From a checkpoint of a small image flow-matching model: layers 6.
Rows from block 3 of a small image flow-matching model, named by matrix and row number. Rows with one number within an expert belong to one neuron, the router's apart. Each number is 128 + 24 x the weight over its row's rms, rounded and kept within 0 to 255. All counts start at 0. Numbers have three digits each.
After each expert's rows are labels from the 100 images, of 14976 (inputs lightly noised), where the router gives the expert most weight on average: "lies over" is the class under the peak. Only what is clearly more common there than usual is listed. The data: aerial photos of the United States (SatlasPretrain).
# router: router (model.blocks.3.mlp.router.weight, 8x192, trained with AdamW), inputs 0-95
# gate: expert gate (model.blocks.3.mlp.gate, 8x192x192), inputs 0-95
# up: expert up (model.blocks.3.mlp.up, 8x192x192), inputs 0-95
# down: expert down (model.blocks.3.mlp.down, 8x192x192, transposed), outputs 0-95

# expert 2
router.2:127111123135181149169141157091099143128117154121131141146116137139130117127106089122154110110148149139168130141125130090098153071105089178144126098121188107108160129137112123183128143088153165118154158165151141147138096103144123135165138097158132091060127095143109115103119125122121119126
gate.0:118152141161106141152145126149180111134141142141115152109140124118150151127172146114109111132128114077128163113113113130156116111114123188135100172136147132098159114141118100171125117101181121097131145116141145130072129167165136180147120137142120118146146130138127104122123153163116168098
up.0:160102158142145152121156113142169106129145131119111124121129083099127145153150169146159101109119178128120165141127120123140153128137127110130123071143109072138127113119160088164106145160159128101147156123151151093121127132100107127092084121135148131138111104108119104105109143112117134141
down.0:080096145156166123163176144111165153144106115118093123128127130130157094133153134124119175152118122153170146132129089136158108095143125181128173110142126109127156133133127124121093110132130108165082114123150136141093111092134114117112113132136147130131110182099118153110153088148148135095
gate.1:128079162101109113126165132127085100136126159137145135099142124113137118127130111089144105166104194133150155128118138113117124085137106149112133085123130107152123176126146110133132152091099125154136174127164077121118126125109095104119141126175142144155118161178137146087125163125149121145
up.1:108086157126093105105157119117134121137104106133086131147146130085149110114155075105076118135127157117156141112112105109116140157153150143142074087094144128117117174127126174111138103132147102107132160080174142135115117168073115098077107143172145107120132112136152128146125169151130149147
down.1:110160099121074179145170100132165136109138141130135126156126078105133129070152140124134134141121127142126184142135105164140141145072136085096124102142092140123114137120120144126166133152147125113149141149125117145109170125136096098144123128148127106125130162130140162104123113116109180136
gate.2:110115153116130137147113126101147139143124153119153095101127108090113095142150154134140131112108102139114134187154096164161127119124123140085127115141094115080149088122128115163160125141119095118174173089142120115137117174069133141136125116104128080144078126130102104124152139129131107149
up.2:125156141146094142117123082189116105151144114148125131147120139190158116136124145151154089189114139109113135144135084183111139159135136143128113125121175130103120156133168109136111123136178127119104116112120122124083170146135118157122106154104132116143145100162133095160145112113100180148
down.2:128137120171164146113117124139129122098106151119105107142151139074141096127142117119082141131142115125132172131075109115102127121144107107127105155112124115126126135129092115123110100122104130154133094146117149136123138111129120132104144110125138123131121129112134135147139154096161155092
gate.3:139162125113121071153155134130126090083137155112127112121116172130087129128098144154111149123138112153119100123102099101103136174145118105111145141144122125073131122141131116157070156113099098126137142138099117125139124108164138147138149127112097130121171135115095136130115086107096135129
up.3:105161143126144118103114107158130167170117128148116145116114160112149143121126139128152147110127120117168124143179137137141115082141168146103110120136107162100077134127110146083147122156128122116139141150154125128198097104166174155111102110146153139126153098162123115139130198112164141124
down.3:146122107064153132134148112135088112133118126137124135126134108184148119111154120140139122146114108059168155150119110144089116156127120108144117146145149158140093077104104131144130134136126138144093165060112162132136132168091150151141149123161136092158128137117108119153122112126125136117
gate.4:138115107103132108150099115126060084167061119156135161125133163119124151102170165126125128162149101140157130152162127086156134104153156153117159156106136102128082117126091145106150114121111118108118112110160110139133134169102094094126169116132143130143111121144147144147100147124125144122
up.4:140163146132112120103164101114161149118165110111122105143138070127150143151076128163108126086120114146104149113129167137121142165100093110164101106135105140158158146123142150143125156104151162142123126126128154124128123084098135144099103138101095111118108111105143137137155123146171145130
down.4:146114129137168172125123136118149104151139091123113126117153136094177094122130160125085114090120126159151130135151105129087138135108185122119123150137134109106141113134105097110135087146139112169094147104092114135145113204153136165133125128128144090188082104175160147128122138125094130111
gate.5:116096172102121177152114131128165158144172122130155115132100140156121138129123163098153103113115156101098094145101135100152173101141135157143123126142139093104145114105094118140126116117143134137121104109128103109135123127090113132119185120098138128147096184169129077140149190128166131119
up.5:137158129152148171121110129148112135122120173114127126129130152152068130135132132116138134124133173140083119133147164107124127158134077155160164137137178101154129118141107127138138149091121100100138115097115132155129126087154132099161153108145130096107142168099164175131095150069112139156
down.5:161149131098126143114112121144145136131154167141130158141126144133113140117107130107131117182119106149129120115184129130114139166114147098124129111084098110129141149141138146140113076098149118096106153149126091136164136196157149089124108146107149122127146106160122085105140125175129137135
lies over: crop field

# expert 7
router.7:133112142093124137125128104121124127127155127137154087148122104130141115123114126151111134140120139160105132113149179163108136086127145141121133176098150112127174121105096111122124094106138147114067141184146169148145158093166081138109114124146100148112154169143165125158109169135140119128
gate.0:159090138124093115106113144060094152105147137149096117119132146148139108138125077112161132157127133099131090095094137122115102156157154099097183150118137128142121092126088152067131136135129145132156142128151146127136097130119133177094126120152149147113119147115110125123124111088158133118
up.0:116112144111101123122142149123130194111129136163113102149121107161126131151074119149104140162140141118139115118198143138119130146140098133144159117113145140094146068142163168106124101129127109093155128127143146102092102132112138164182126143171117107093105136106160149103149143131118166116
down.0:139129133123116125128119120146135114134147130127133132141099140154135140131129150117131125102123145175152155148127097136107128146190103154174114212156120098156102029127184132142159140142125127155132131105131152138139141126153124160097148135100138126104127133172144126128112067103119153160
gate.1:139127160131131096098130134194143093099120156117134107151136116131187149100074133128152142093135154104087135143136139171115098143132154084120135140131122100100146175130118135081119138109110114093139163124091117122133108099166119155096116133073111124118177117154165128124098123183131122152
up.1:142103100139128141124104119087161157087157153148152141132140102094082115141171134137101144126118128114117141075110115116149136122131131141102138176176159141156096160129151115106168117120118142148103104106145121149073138166126111088154140131136178176141143140125102132116144132078111136121
down.1:107143138138116126117165146172133129168090143152184113142152130131092088152118105126143117116139154129184108128103098113143108125160115142114134166136135118113118137115141146119149138141124129137148131165113083150108189153159112132110148099142104105136143162120188113071104095146141138125
gate.2:109106130109084143147135113110127171137141110144104130118055082096113142103097165112148148125121139131096112110191132127123141140116120123157119125113111149146131121103160108096130105116144133137113124088132154106140142138159151184088125103058148142151144117162084163118157139113143117141
up.2:103131101122118147128091155110138106145121129116162120131126130130146150130153110109162152126141096079162130090112121159115120115125083112142152100162165108112144153139123094085184172155111139131145152092141139109111123093134156098116094142177141139148164125120121093163119126082111120094
down.2:151123129115158108097178152121118138105158134159106124124142138132095147196068156096112130156127148122139106163125123118131114118101133130150138137144147142103116139149096154130178121150117107122133124142152178102128155138139140115122124133144090107138114138150143143112126130141165115187
gate.3:128129115089120141121141128153122157166096065119146156106131117115168149117135138162148130087160153134171132156126116120138108135089106107078127131112123111115124134135123144118105108129112133160142142133128108127114115112145170115152144129109064153116119121126115101108121111142157104128
up.3:106109126116112110091129121130102086129152093105135105068143167109163125139154141135154153104122126096125108168064137098100137114145090094138073073101094100117140080137113133136103165122124097135141137113144130131140100137090124111147157118107053180155158148115139114130133123102127110098
down.3:160076148145136118133103131131096125103114111140115137112113091185144150141139143138142129104116176121154137135095123122145155105131107083152075138080134119121129141133092135165101106096130094145134088128129163120116113095118158127117143138146190178094158126127090130098093126242163140109
gate.4:157167122156098110071142086077122117125141128110092137147142111156095135121111114144070125132108156147083113104169136185125121155135140122129151182119159166117124144128117097081144126119120128133147108117135115121123171162123115132128106107144130134134176155141116120095131110154134158098
up.4:102106134097163158169139160178132135134114176136119119105120155095195136117153113117168124104116100100171150166099119078165116115108118121114115100122131126136104164113126151100122145162168123129168118149114135134128079111137144149119131115095116108152132115132126117154127136130119139130
down.4:131162149131126075126122118140178110091138098132117103145144150127105134112112162129121143145119078129124111122146121189147150114112143133070156147140128143122138113121133139093117111122135119151145140094111107101145110122126171118088121132110131159153155107122133134133104136187114127122
gate.5:116150102142127128103133110166103133092106149140131129148138189138175121117135143130126128135137083126133140135151124113123124137153143152158124165101108110086171042136095149043143168108140144128116128132121164151118140119122182111154116141153113111098123112058131111103111141105171135121
up.5:148164110125106118140112153124134130143109143114101110142122124119168150119090107093132113129143131159135123109120141184110135120140143157116113145068134111137107122137152141064125154125137135150156133136150065153136107128145156149070115129142160158131157117139128145118118129191129106149
down.5:146128131119166094124133127099112128127115155133108136124133136137185134123132141124096101147119129140126116119133119145088115166158107081123094133109113104120116074129083171181110128151137136096082138117153146115170127131089163172184109114128123092108115113146104108157126175128152088108
lies over: crop field

# expert 6
router.6:145147144130124125182144122082120136109137115155129097123107141111086086137084154139120102161138167119165125126149160105114142113133147101090116158112142099108130115144139100148089158143141138122098160134138114136122110073136175140157124135146116117087120149154097120142149149106104151132
gate.0:152141131126135112139122137159120110109102091129141120157117143169123179136128138140197142093121130120102135142157117089117131150089124130159122163135143143115162145120132152116140149141121143130112115162130179142127108136102152137141131131144101157117125150154106102103103108089112128201
up.0:116137107129146125111158102140135130111149141117129134140125080148124081107138191116148122126125092147153147119157158139127141116097129102065106103126142094142134091149147134132168090138123106096123140119099129102125170144150137117107128134108132120135112107124145128142121141182160138124
down.0:119099117141115145126143167147154090118169131117096144111128147127112117095089079126131126103126105116137137181120112166142117126103111145071127158161126152104129093151170071119144163133143141150152123126164097153169147105121147128123122117140085118151082105113106133112123178104137138121
gate.1:123102141124140100110118120153138128121142100137122105118127106060125128122083096149121122154128185146157119093123179141125141170147169161140160121127131116112127139133143089166113109133099121112126160145118082135139123117142108119120089145151142112118086133097157129115135144121167134117
up.1:158177128121124151102132176113131118140121093153129166105103112151134147140138153144144118114134126098147119150196140094103104079096101123126124104138131160128096110145116145071100107150144115150145143065124147145151077138163142135158140145097108114114157091119150133073180138117148125176
down.1:101124147148123127171132120146115101109119142121192146133147111127114102092079133115095128103138111086141146136136139106109117139128154159191161138153114106118131118109158205121115133086139119150114142118106170107129103153141119114150143143109112112110174128119101138130140130117118121107
gate.2:120113136116142168166116138097130140119089138137127121116135121102126112119121093130127136165126121153130108126106085128142101094133140119110098117094138071170133160110135104180122150115176135126079132110175099099137150122113130130123152130110105110108111121153107129119146136105101111124
up.2:124123137100134130149120144159132157145127119136136158087128178148156118142124104112154137084150144145118131088145161090169116112092119111135138083110121111110125069120090158135139123126149112130116135155133148114137184077166131101098117127090121136119151126131136114118104128139126174143
down.2:152093139098130115110174121096134096112143118128142149123133116104132144145104131138154117120129122124181116114117158151131128148121112153130123132155121124126156080138148150112111089103119144108147137087135162171133186138089151105114122153120116095138201116142126142091119122119159153107
gate.3:139116122125148127088118115148150049096192109135117122149124062110125143165137089153071142163134158102109127132131079109094160140144144156142138087149138124162133126078131130193115120146099119125149130131139124130128134175165125149132101111152122132114077110122132136131141125139129122102
up.3:124141130123141145081095114123118057104161058149113091152128053086108165150137145135116144174104130127077131140123143108135143148188125155157159147157155111114126143106129170156110155135131123121143101111076090143153136172147097148139081095129118127101072143098109088154133142143167129120
down.3:115144156111132116157178106091140124112152133129107154099145060166145177086135097109096123129157164117117081135113162067137132118154134130158103149151095125125164137146134138108173140118127141152148125135125135148155155081122108166086104134119111128126074126119141106122130132138131116189
gate.4:113089139098120100129126161109090168131135133162112113116119113102146150115081058130142140127127115111132141116122112105173123135126113109133076100120157099131119105117131160099148085138121118136144136118140134116138117105142149109135113110139131103123138138111171131118117133132181183164
up.4:158127131127125096097115095118096152129152141135138127143137123123140111137132119131087109125140141111126132163107123146150124178142154125132096180130112100185097082144094133132164120119121147095131110063138188132134101150139149131156163118166129112130168147157106131111110117193137138131
down.4:169118134131156126153125156113132136131153142143088127125115150144138112100152134126144116108129112137121117107143138126138146138152113131152112139154110148106130138104196110161137148117129120098070107198129169139169151130134161188089121132092119146122178113125117114117128148121088156113
gate.5:091147135124160116135163131094106156133110121161128120134122123111125128128072104150130091131136130130115149097118095102160123106143150126129123118107132130127126173132150151107127072100137139103124129108119155117124119144152106186183152141105148138136121124128169122095150148106116143135
up.5:142149128106105157093114109149127120145147119144129114133105122156107067155130189121086120113140110127132102128147141123077121149151127141146169133133125110153110133144135157105135148174155120125143100138152176132131149150125148112137135117137097099087137134119128141137110090109120117109
down.5:148157148147123130131083134128127110124127121136115131136109181153133158130138126107108087144130142164066148131156116108094122152108093160157100133123128089121134153125140137130165114131142108097139131167122138152125201117129108101124121125102131135121165123167172140103105162105149137097
lies over: crop field

# expert 4
router.4:184141149116154138126149145139150102141108110158118113155150117095114097133137130165102116095120106102157122115118145126110118129140076141144144169145163134083123192147175140121130161121151110112181136096167123092111172167141152155120114124162143094122095134150120140147107103153118118116
gate.0:121108113113145105128085111112125133086163105146111133116123155167100140142150150118144134136143128098163158144120107163104136090143088130104153106132098134153142142142110148136071137165115119155115137170144179115134098118180118136134099146133170162126123162142102075098110100165146206147
up.0:133133178110123125141154129106095139116145131137133109106124120110130129158158106155093103120114103150155152159154123142150066162127150106134142074163097106134129173155152109187128130125095120126121149130093117071124119125134104101108145119125134115081126105118104169063142152120149135112
down.0:084110142119142134160119114164110132135077097121111132138112098125128137109160134154124125145109150139167142102177122130146145129108131109147133098130142131163143139132098118083146101148126124129126125157097139120189139070121137115116132111095134132185134121157112143100155124152098118119
gate.1:102134126098118145145152152130085163111112110156153120106091137105114125135112106121076119158129173101078160122106144140130120131169135124142120152129088145154159167129120097148123181139138170075151148074121082127111127115144125117103150140121105155108175123163123163141143144149135156164
up.1:074123124146128125122146150135140111094127131112099112108100143131105142138086111135094118106119126124138146143153135145158125173150121121124102172115160133158160168131128087121111148145146158087162142146106064174161165130136126144102145129158120135119167120147127113167126141177121173147
down.1:143131146128155098117134107105087110124112135120100123127103132136131163162152132105086136134141115093117129148143188134127156116181113155146154128181170130139137124152131130160126108104090132145120103126088132121163181110129078148088108138144103133107172127123128135122155093144128178139
gate.2:097140114149139124097102111169096103085111136124133118125110136125131131142113132133102137156164121136109107121143118114122110157089106130107128139098137117103122133123166125120137131140108142121155126119095098138141114135142081113184166110068101090130169100120110143111130093148135088132
up.2:132082100125124152141094118155140099112101132126121129125110110159164147109128124126179129070111141128098140124136097106142108169100112173091146116152107125143165173153154124109122134166102105125197102080108182141115143142139140119141128112177103123105121110112092113126127126156154138114
down.2:102138138095143119096147087093115218127160098109153115139145088099116099130144114121117137156125097169119112109116095106106142096080125103116095080133166126121154131115125112128177132170139113105111100179096168108129136123153137101150158124128132104121105106158144156102155120121131150163
gate.3:168134141128102131122143136099144107112103096124146153112095085101097134143095124141139115122113114141132107109162154109146132122130127145182096142120135114102134114118111113080146159056123138142114146121160120117148143161120189124102122138158111176137136117149149107121134150133145082135
up.3:142138131123112143128142144138144104143127115127131167153102106096115131161109125142150128117106144119150118093164142133152124116138104136206120167149082114114142118121091123102137190084143129116136142119144136151134137158100173165097110138126131165162137126137146121109143156136143082149
down.3:089172124122128087144115164121146125113156162122150121115092090149081177142136174142129128167119136128152154117132155143154159102118138124140147148077114118125107116137160138115141124167121126105138093115107164176091164135109125156104126107150150128091122110126123105155156135128118114117
gate.4:158144115161180123075116099095146123119110106146144116149158100121091144143123125148117115122129154162150161147141091094144124116116128139107162124173146133118150121140091154131134102121159112113115113190160096139121125145112100093115120072138157144125122075118127147120102177145128123113
up.4:153110161130159111150142167158114111119132126145135158125142173127106120110145095125147150163114114140125100122128158147116127177115121121134153087137128116126114152114149131088136159090136121125142130124120139129153143100119176160095138152151124116139118137159159098078141097122089153114
down.4:131129125126121119094121121102131163127121086137095115119134169104134127131171149114110109089132149091107149122123122072061108123126082134173126178157130139107136136119126131194132126160141118140109127158108130178138156138106084120130150099175130105110114139111147138138121135147160192131
gate.5:166135120150132149113120124180113137130109102137106154135134156114130135119148113183083110111112160118104138145108140139171132109136164115146118139092092125107149131147128131181149103164123152123122114120115154161112174171105142141116126119101107094126117140116155126105111127144118127094
up.5:138129121175102161151155110147137136106125099124113148123130122097130146134143131155118138148115147134178163129123106168153121124153127100148153096126087098126148130113158161119129144129106129089107103133101140155159140130094110147129173112152086120159134118126132117119160199171133144116
down.5:120101169117071145116161175120166127157103139147145112103111150140134169083136116153080116127122116144122092119105087129132149130143132169129145185136102154154139140158159147114127103143160152121115152148116159083124101174143126155109113121132140095121134129153120110108160131167111117122
lies over: building

# expert 5
router.5:123119120138108151148144149105131134166099156085135103131126166138146136110174140142132107148150090119084105173151116143147128112087120101170134121164093148096087147163101122137123145127127128126161121054105096156141153170148141124106119118137118110165114127118136151117112082132109145125
gate.0:138166120123145119147127127142104138145139077087084133092111157166168145118151158123105192106127161105103139135113120091159084122111159107125110121100128161091100164185121108129126173145153108144133100117115137157079143136156108134084113088142131166137147118119137121115121120108102146108
up.0:129111118096120144157107148155168116112173127130096126154141118106116083144128126149114169125108151144135113135132092120160121101122117137116111137117142136106161157111159125130147115136129119108123102103118065197130125141081148147178115076132101113102164105133167067106123104129133150134
down.0:099128104117146130143137136130157164132132083144096142100140109128133150125133160159122128108127121100129108136110138155161087136099132124100105165120110105112108150123110150127157159117140115085167149135155107095172056154146139151106138129137146188091155103149208137123112134146169118128
gate.1:139141172107125104140107132166162100138080108161166083122141133120106150134147125117102147125154119126111136146124117119136089138113123139142112149112125135139137143129134121124141138137146128126120099108117085151137100123104130165170149095146161123153142104126153107118088115127157096083
up.1:102130112144169093105184122068101139130132110165133195152122155134096107155137175128160135113150122141176122127123156087143128079132081139100115109164112101128140130137116159148139146088157069108121176143155104090129112127143147113104176129127135138094125151172111111118127107145128176189
down.1:144142121146139118104136153135107086125156167139114136127120073115092126114134119127188132151132130084151136109139123138130135154114101122104089114134112104111106113140174118075128112082062128147190120132105125115153153117116177111117092114137095144098148122144134149130121127129133164107
gate.2:161150165170089130114096095131143159126151130172139114145150112133119133140144100131077069119103112117141170133113102170138125094125159153098109184159122107130126127117098090154120069148132143124141133127150098113150112164140129120100124136127122172132131153113113120149138145109159098077
up.2:116115086092176102177169140121127126166112110086112115120131112086116090103140111148143163154148166121085155122150139118154109141099105104111123115129136140132139116161166110113147158145142123166115112152120168154142142124078131116155115128127149122131124131102119144165140125137121123173
down.2:104113166145129085117111109146137125117095137158120088129150189114103106107138144134140157146112086113145165144135144141137127128142107117110106048130151108139143115139105174170100141133152172144108151140147148143148178132110169121135121133148120145178101144120126115137122090170107126076
gate.3:164114171116113152099136141159120123115165115110151091133159095163138072105092112136139175114124112121136096160105114131139108142108104101152126112116115115120112098132163108129101108099135107126120129123118108147132105146174143183145156119114103107098131115086170144126097152161119127134
up.3:165111135085130133116121107128122072142168166115140135149136145115101157104161144108119121094112117127099124140179091165130177114115120131103130151160129171108105136100123115094078151139109170186106109108178178143113095138129131140113073127196143143122144087100105139116137091105149123148
down.3:122111125133132193139098140105136170103122138151128094122128120136094127128070077130124141166125102114113156169155106132110137128146128081085142151102128178151140142142110103068142121164134147118159131144173177133077124133107119104122180140190127113141143117107119123106136081112109145113
gate.4:171132146133076136160163142124138102142134134115092092094099116123148107119133173126117132089133112146107116154130102097138134109134089156133106148103139121150135127091124148129135134116158157159157109143107131096122138127093157111100089105148112135144080111111189087149105183119175138150
up.4:156159119137116159140165132136129120162183112107126107145116106121141115108156132094100127106145103128106104120125094126132119096122101160132101169092135142155126134137112186157116174108148145157123112133092150121104133105107162090094088131174121124128094137086148104154101154130202133127
down.4:100131136121156112123102113130113080139138138124154110118131162124134137078143139157137126157125159108148142103133087157112135123151118097214134166147095091141105144129146168114111097149119100102132138107095122144128138140148123124159116095125132135097120109120116140137086123106098085128
gate.5:124113086144153200080102097141114070138178149152146115127115133104161107118124111101115165135148090144122096129122207150135127163165102093187123140118134109108141106148088142109161124142098134117121132123144128114110121134163137137117157110129175136160136127120165085149146128139121143102
up.5:146164113111128158087127107113096135108121137143089135155124115136126143109115150161131104107126102158146143116097153118119127112152110148127132133166134120157091139161147123114146118120148124130107156124181151144114163142113151127134131158169114143144180115114139066155116142122165172123
down.5:170131108142120166109118115106101159142155076128169113108145161118140144117114131185104131089135150146145123151135163127118127122151103124137148139113147138138141058128137125130123110114150128135129106123177089126098097177152148135152143158182153107114125184138138109074133110158155144149
lies over: building

# expert 0
router.0:123119116119161130125099122138140165158153124162104157102099121131105079130113085129139128103112169119105136165115146111143117165101136159095153135158152144162149122137113109133152116124163119076153078134140125135096136123099110147100065086135145129091117119101138066160122124138114131142
gate.0:107098149144129130147134142153139078128136147138132117124135164097089163148089127155133102186121134146124162104097123162139149102150139120143142131165125099144156107122085076159153128078139155123084151135114111130120134145113162102114161125128120109163206116120115144128111135149150104117
up.0:135081125115102141159152111083107149127156125134142131109107126124174139136127165087145150114128110108151106165148135149133110154118138127130123185141100117093125179123132152178095146142121089121125087126157086132143095097150110115127108127082124130120100174143121115126135107092102119089
down.0:151138124126096137141111076135114110157090110117133143135114147132170141138131117135168135129116127103163153147119122128117135135137140041162140162101121142118119070147082135144130090132106120118133150117150134131130137166062069144141088134174130114146119163122133118147132183134144150101
gate.1:123093142110121133105101117121144114089123116122172115120122191155137187112127101092119121117130100181117148109156149137157153145092141076097134093067159097163156122099129120167103176169152121110128099138104091127142128109149129128139081144095115096142155173141147151158154124115122077120
up.1:091103116133134145165136150124149134085128136139116152122143111105125094182156180107121147137132166089136118140130113138134102099155092132143167163175090129103119091138122127112178136117107117120162118117130182132149116160087153128139135107183109119131135082150117138137100154143161165145
down.1:116125142119161105113149120133118132116122131135173117136149117182129169187108101120122136125163128129148103122130133110081111154173126114138122065136130136124114081111120160122140139082112126153134147133127142102150100109122167151125134128195123157147116138123106114158105106120121115165
gate.2:096144164109163154109148112102107159123129161130109092138125148121145166146127150130130136168134101127113140099119125178144148170125107138147135149098109116115099159111116123131119134092119147141113129138108115134139148104183090105127160101100151115164120176192128157149124134145138119149
up.2:121127120111109124141108139146171097106135108120129137115116141119087109121123098146088109104110118142114102152137178113127129103127104098142134112128110129147160122138113114104123094141115142112134136115154121131137099185075143147108107142136096147125128105058122137079113131125122127106
down.2:150136146151107126100141159067136166151163106131158129135103145116097130096132090138167125129119108097145092139122128142145161158136134134072142147165119112126114106121120165105167131142135129122143126116122146126122103115155129128139094115158118155122113171140156111106097147071169146092
gate.3:125145112123102159121082152107129141129109140150094133127118096140166139085081128147088132121128169092131146136118131090134132134102113109114140125118144139190127097139177104130146121172117142118124101157115129116113116111107119146147170104143100129071081161090087093165117106149124139143
up.3:120180107112135168112157143104093148126168134111134115124141099109133105106099099111115152142131150101135099153166109116143118110134115141119138100098152164120099119126186123111164099132122131135121140133161138102166115118134169149131159161139165119150118091143106147187079126087122123123
down.3:135150118085128119108116116132117083156136146125124118145143135163147148117164134144160127132132115111168157107140148151138123093126148106120113078159130123127147088128077152154134100171143137151169146149167130133154078109106149146105128119130104095109170118152144121163177152114106120135
gate.4:116142108135097117101131135134120148165157127132136128132100116118149097151086115121132118114113113142140120175075157113112140160084162110167130118183110129129141136142137111125106128106136138148096137176081088097135084137181119127143146110123085139126133093122145147137157138109137112143
up.4:156107129147135110101141136150149123098145112120172122112124143129132136134141158118147134126128121106134145116115060128130115136145170116135144141147162180124118118115143115170160093141150136149142109101111177121130184106134137141109191172123175121121134100100150142155082131138120139130
down.4:159141142133122111137134111165129132135150137126118173121143139131138152097167142109127143153114147140108132115144172096145083098104171092128173159112133130141120068107122149109131130161109142131130068175147134156173114107139111098115130144133088124138130135141123106111207123090122125097
gate.5:098133147153112156082164115115112120115105103140135116118141145158120134147142096128103148106127121066141155134162094116133126117129124141154119095146124129178107156113151135120090137148112142069110083131113116122147142166132116131122148103147128142091141106116090119105117134137120101100
up.5:070150132148081138100136099130121086128088097144117131128120138136107136126131147109104106155107157132138169153122130127116133107141077119162095112147113144162104144128154110145101139113135150086119133130079149144110105155120133125155161098110113123143146097161119125123110117192123149150
down.5:086154117120170138193156133164108132174109157126145125123145132114103122129159136130087123119132139125128107131081110108139133137131074131199137127137119102102108140116164088130128108146110099119147116132106079122121121147161118111080089137157109131176112177140093133136130131160128156156
lies over: crop field

# expert 1
router.1:153171105105094122141121133085124133163106100129122133145096137139107163104158152127124110170151099106141145145144112122123119123087142117125119115147161104116147144156166113138118091156122130158090110159083149136123118087089157118111123116122143127151095148151098112133124116176119097140
gate.0:156108134106115139164105156143130135124149089109147120107108119139142167135146071106156141078134127142148130148175121124129146139122137144108082168170103139115105167111127120116145127138102147096127108104112117134133110126148164133126163148153127118160144179088157162125116135147137098153
up.0:119142121111133144119170115109088135082189133138097120070131140108085127153124155138115151167142133126127096115137135150135139137131086148111161136093102105105145084103112142121125107071129112108139139140130160137154120161085158102137119093114134102111110122093107143158169128139131169090
down.0:186094107136135195120154159123118121134146103126123144111095172162138114146109117163121123111124144143143099118170120118113144140116071100146114135117125120130129121103111137107137128180085131123127153139080163165108149147119171107156137090129136122123165158170124141129137130147113171093
gate.1:130147095138136150082143136134161173120137141114143143094107072121142120115145110132101151155139120170082092103185082136163128148095095111166122144144154092142138096129161136153122151171172118115111125063134120156149125145124143097136100106122124134145136140112149127129096099105111123140
up.1:121128133142130094148124128083126127087163147123143130093113138154138110109109097139119125138140094139118107124104065111147142084132125134106093097124134137148135131140134171129112133116146125097142105146087096122112132124167161148124114173125142150147124118114086154126130132138096084111
down.1:113224141158152131132135135150157095103139109123129127129110098133127121115156105131143122125143147135148125146111121163171147144084095145129137148120099104112138145140146157130095103103160101149161130118108076132124149129117156169175097128133125142131137157143149171161186123081144151120
gate.2:128134130095091133173072165110136139143145147093128089132137145112129132137124130123140141200134139156131103113042106150168126147173179132150103181061125138143122148134141137102126089130163138138118140146092141135127116140149099136143124164145144163114152116127123139142142105126157099062
up.2:112140115142106097119066152137136145118137158124121127109131164103138124147103128136124138213124117122103130110126099161134127131155184151160130125120109163141184181144106133072103095166081136118134147115107124168090100143178113108139143141126131132122155109126134114103126096126154141087
down.2:136103114114149147113115149126139130124106150141170123110139128138116171142104109154119141115122116133118104173137107192121091107132144118103097117125134156121100145151135115120169135164118127131142091119149153092099171106119134138130163134119146144153126093157136139098162094152171091106
gate.3:134102130094121102124106126080104161117156142115120112128161124110112152103141117137127137123141122124168108117153106117118133144121093152127138140171151139168124122149089125119137131128105111128122147143128132147130125117148091127091157135097114117116133083153233142096117118103078130101
up.3:157122115187149115135144141158126123135114112121108124139135134108138119147107109139101137133113147137107145146115107150144138119142121086111138088099143137101101149134169086110108169131143143114172124147156099158138113101171179095144092120170138145174107142100105130105155127127144123163
down.3:131127143142118141107097122154124064146103108123102137138102145146154104168131140098147158138148113117126110111169113172128095104139124138129091099151090102121130155124116122097158142139129126112142118053132076126156129131101177155155119154141133121117123132119099180155150076106108068150
gate.4:119138100114129175098149111112141115132122104141093155072102140151082122115137125117139119136141145153144121151164096163148104117115136078087133128079139153124093112110178154095131138132152155162082125103098084162165150078089099110143126122112135178131095127127108094130139164144138122139
up.4:173214141127134141102149127100168118105134136129106152118153130144110096147119100107129117100130101156110127129138159138114116160119136087099134124091127130090136098112195129116142152135114154132110096115163105145144119121135097147148136124130144153137107111133102134133105127126170130165
down.4:154119131151138124121143115096127129089109160095115111100096157120149114129154165115094123151131140151146109105111147155130138085103187125097123159121141070124107130114118120161105109106159144104104082144094103118118098098129159136196116098118147138097095119134091107151162128156085120122
gate.5:110163126136116105118132130107147132099122138118110115100143098129145176130118136128128121182121096186126090157082149175093130157144164134112124122106117104153141124118150136171147108103173139104121158097111142096133120092137113157146122136160110140159114100119150138126148156126119085109
up.5:104146115137131102077119101154131155161170098154098138124134114144142148115147139162180111074117112118156137178121124100136130114087165158139147124136137110114145135148136127134126158144126137107130149120121154145124112135105173137115108134130154168118173119128135131114113114137144124158
down.5:049067115113149118089104123171152095127094143131111127117134113117134106100150142133140106100136124115126142110146109075141133127105127132155116111120111117118144165126118165128105142136122144126129136129078088106111100135116119095164109101123115142099099135129098137164096138132107124103
lies over: crop field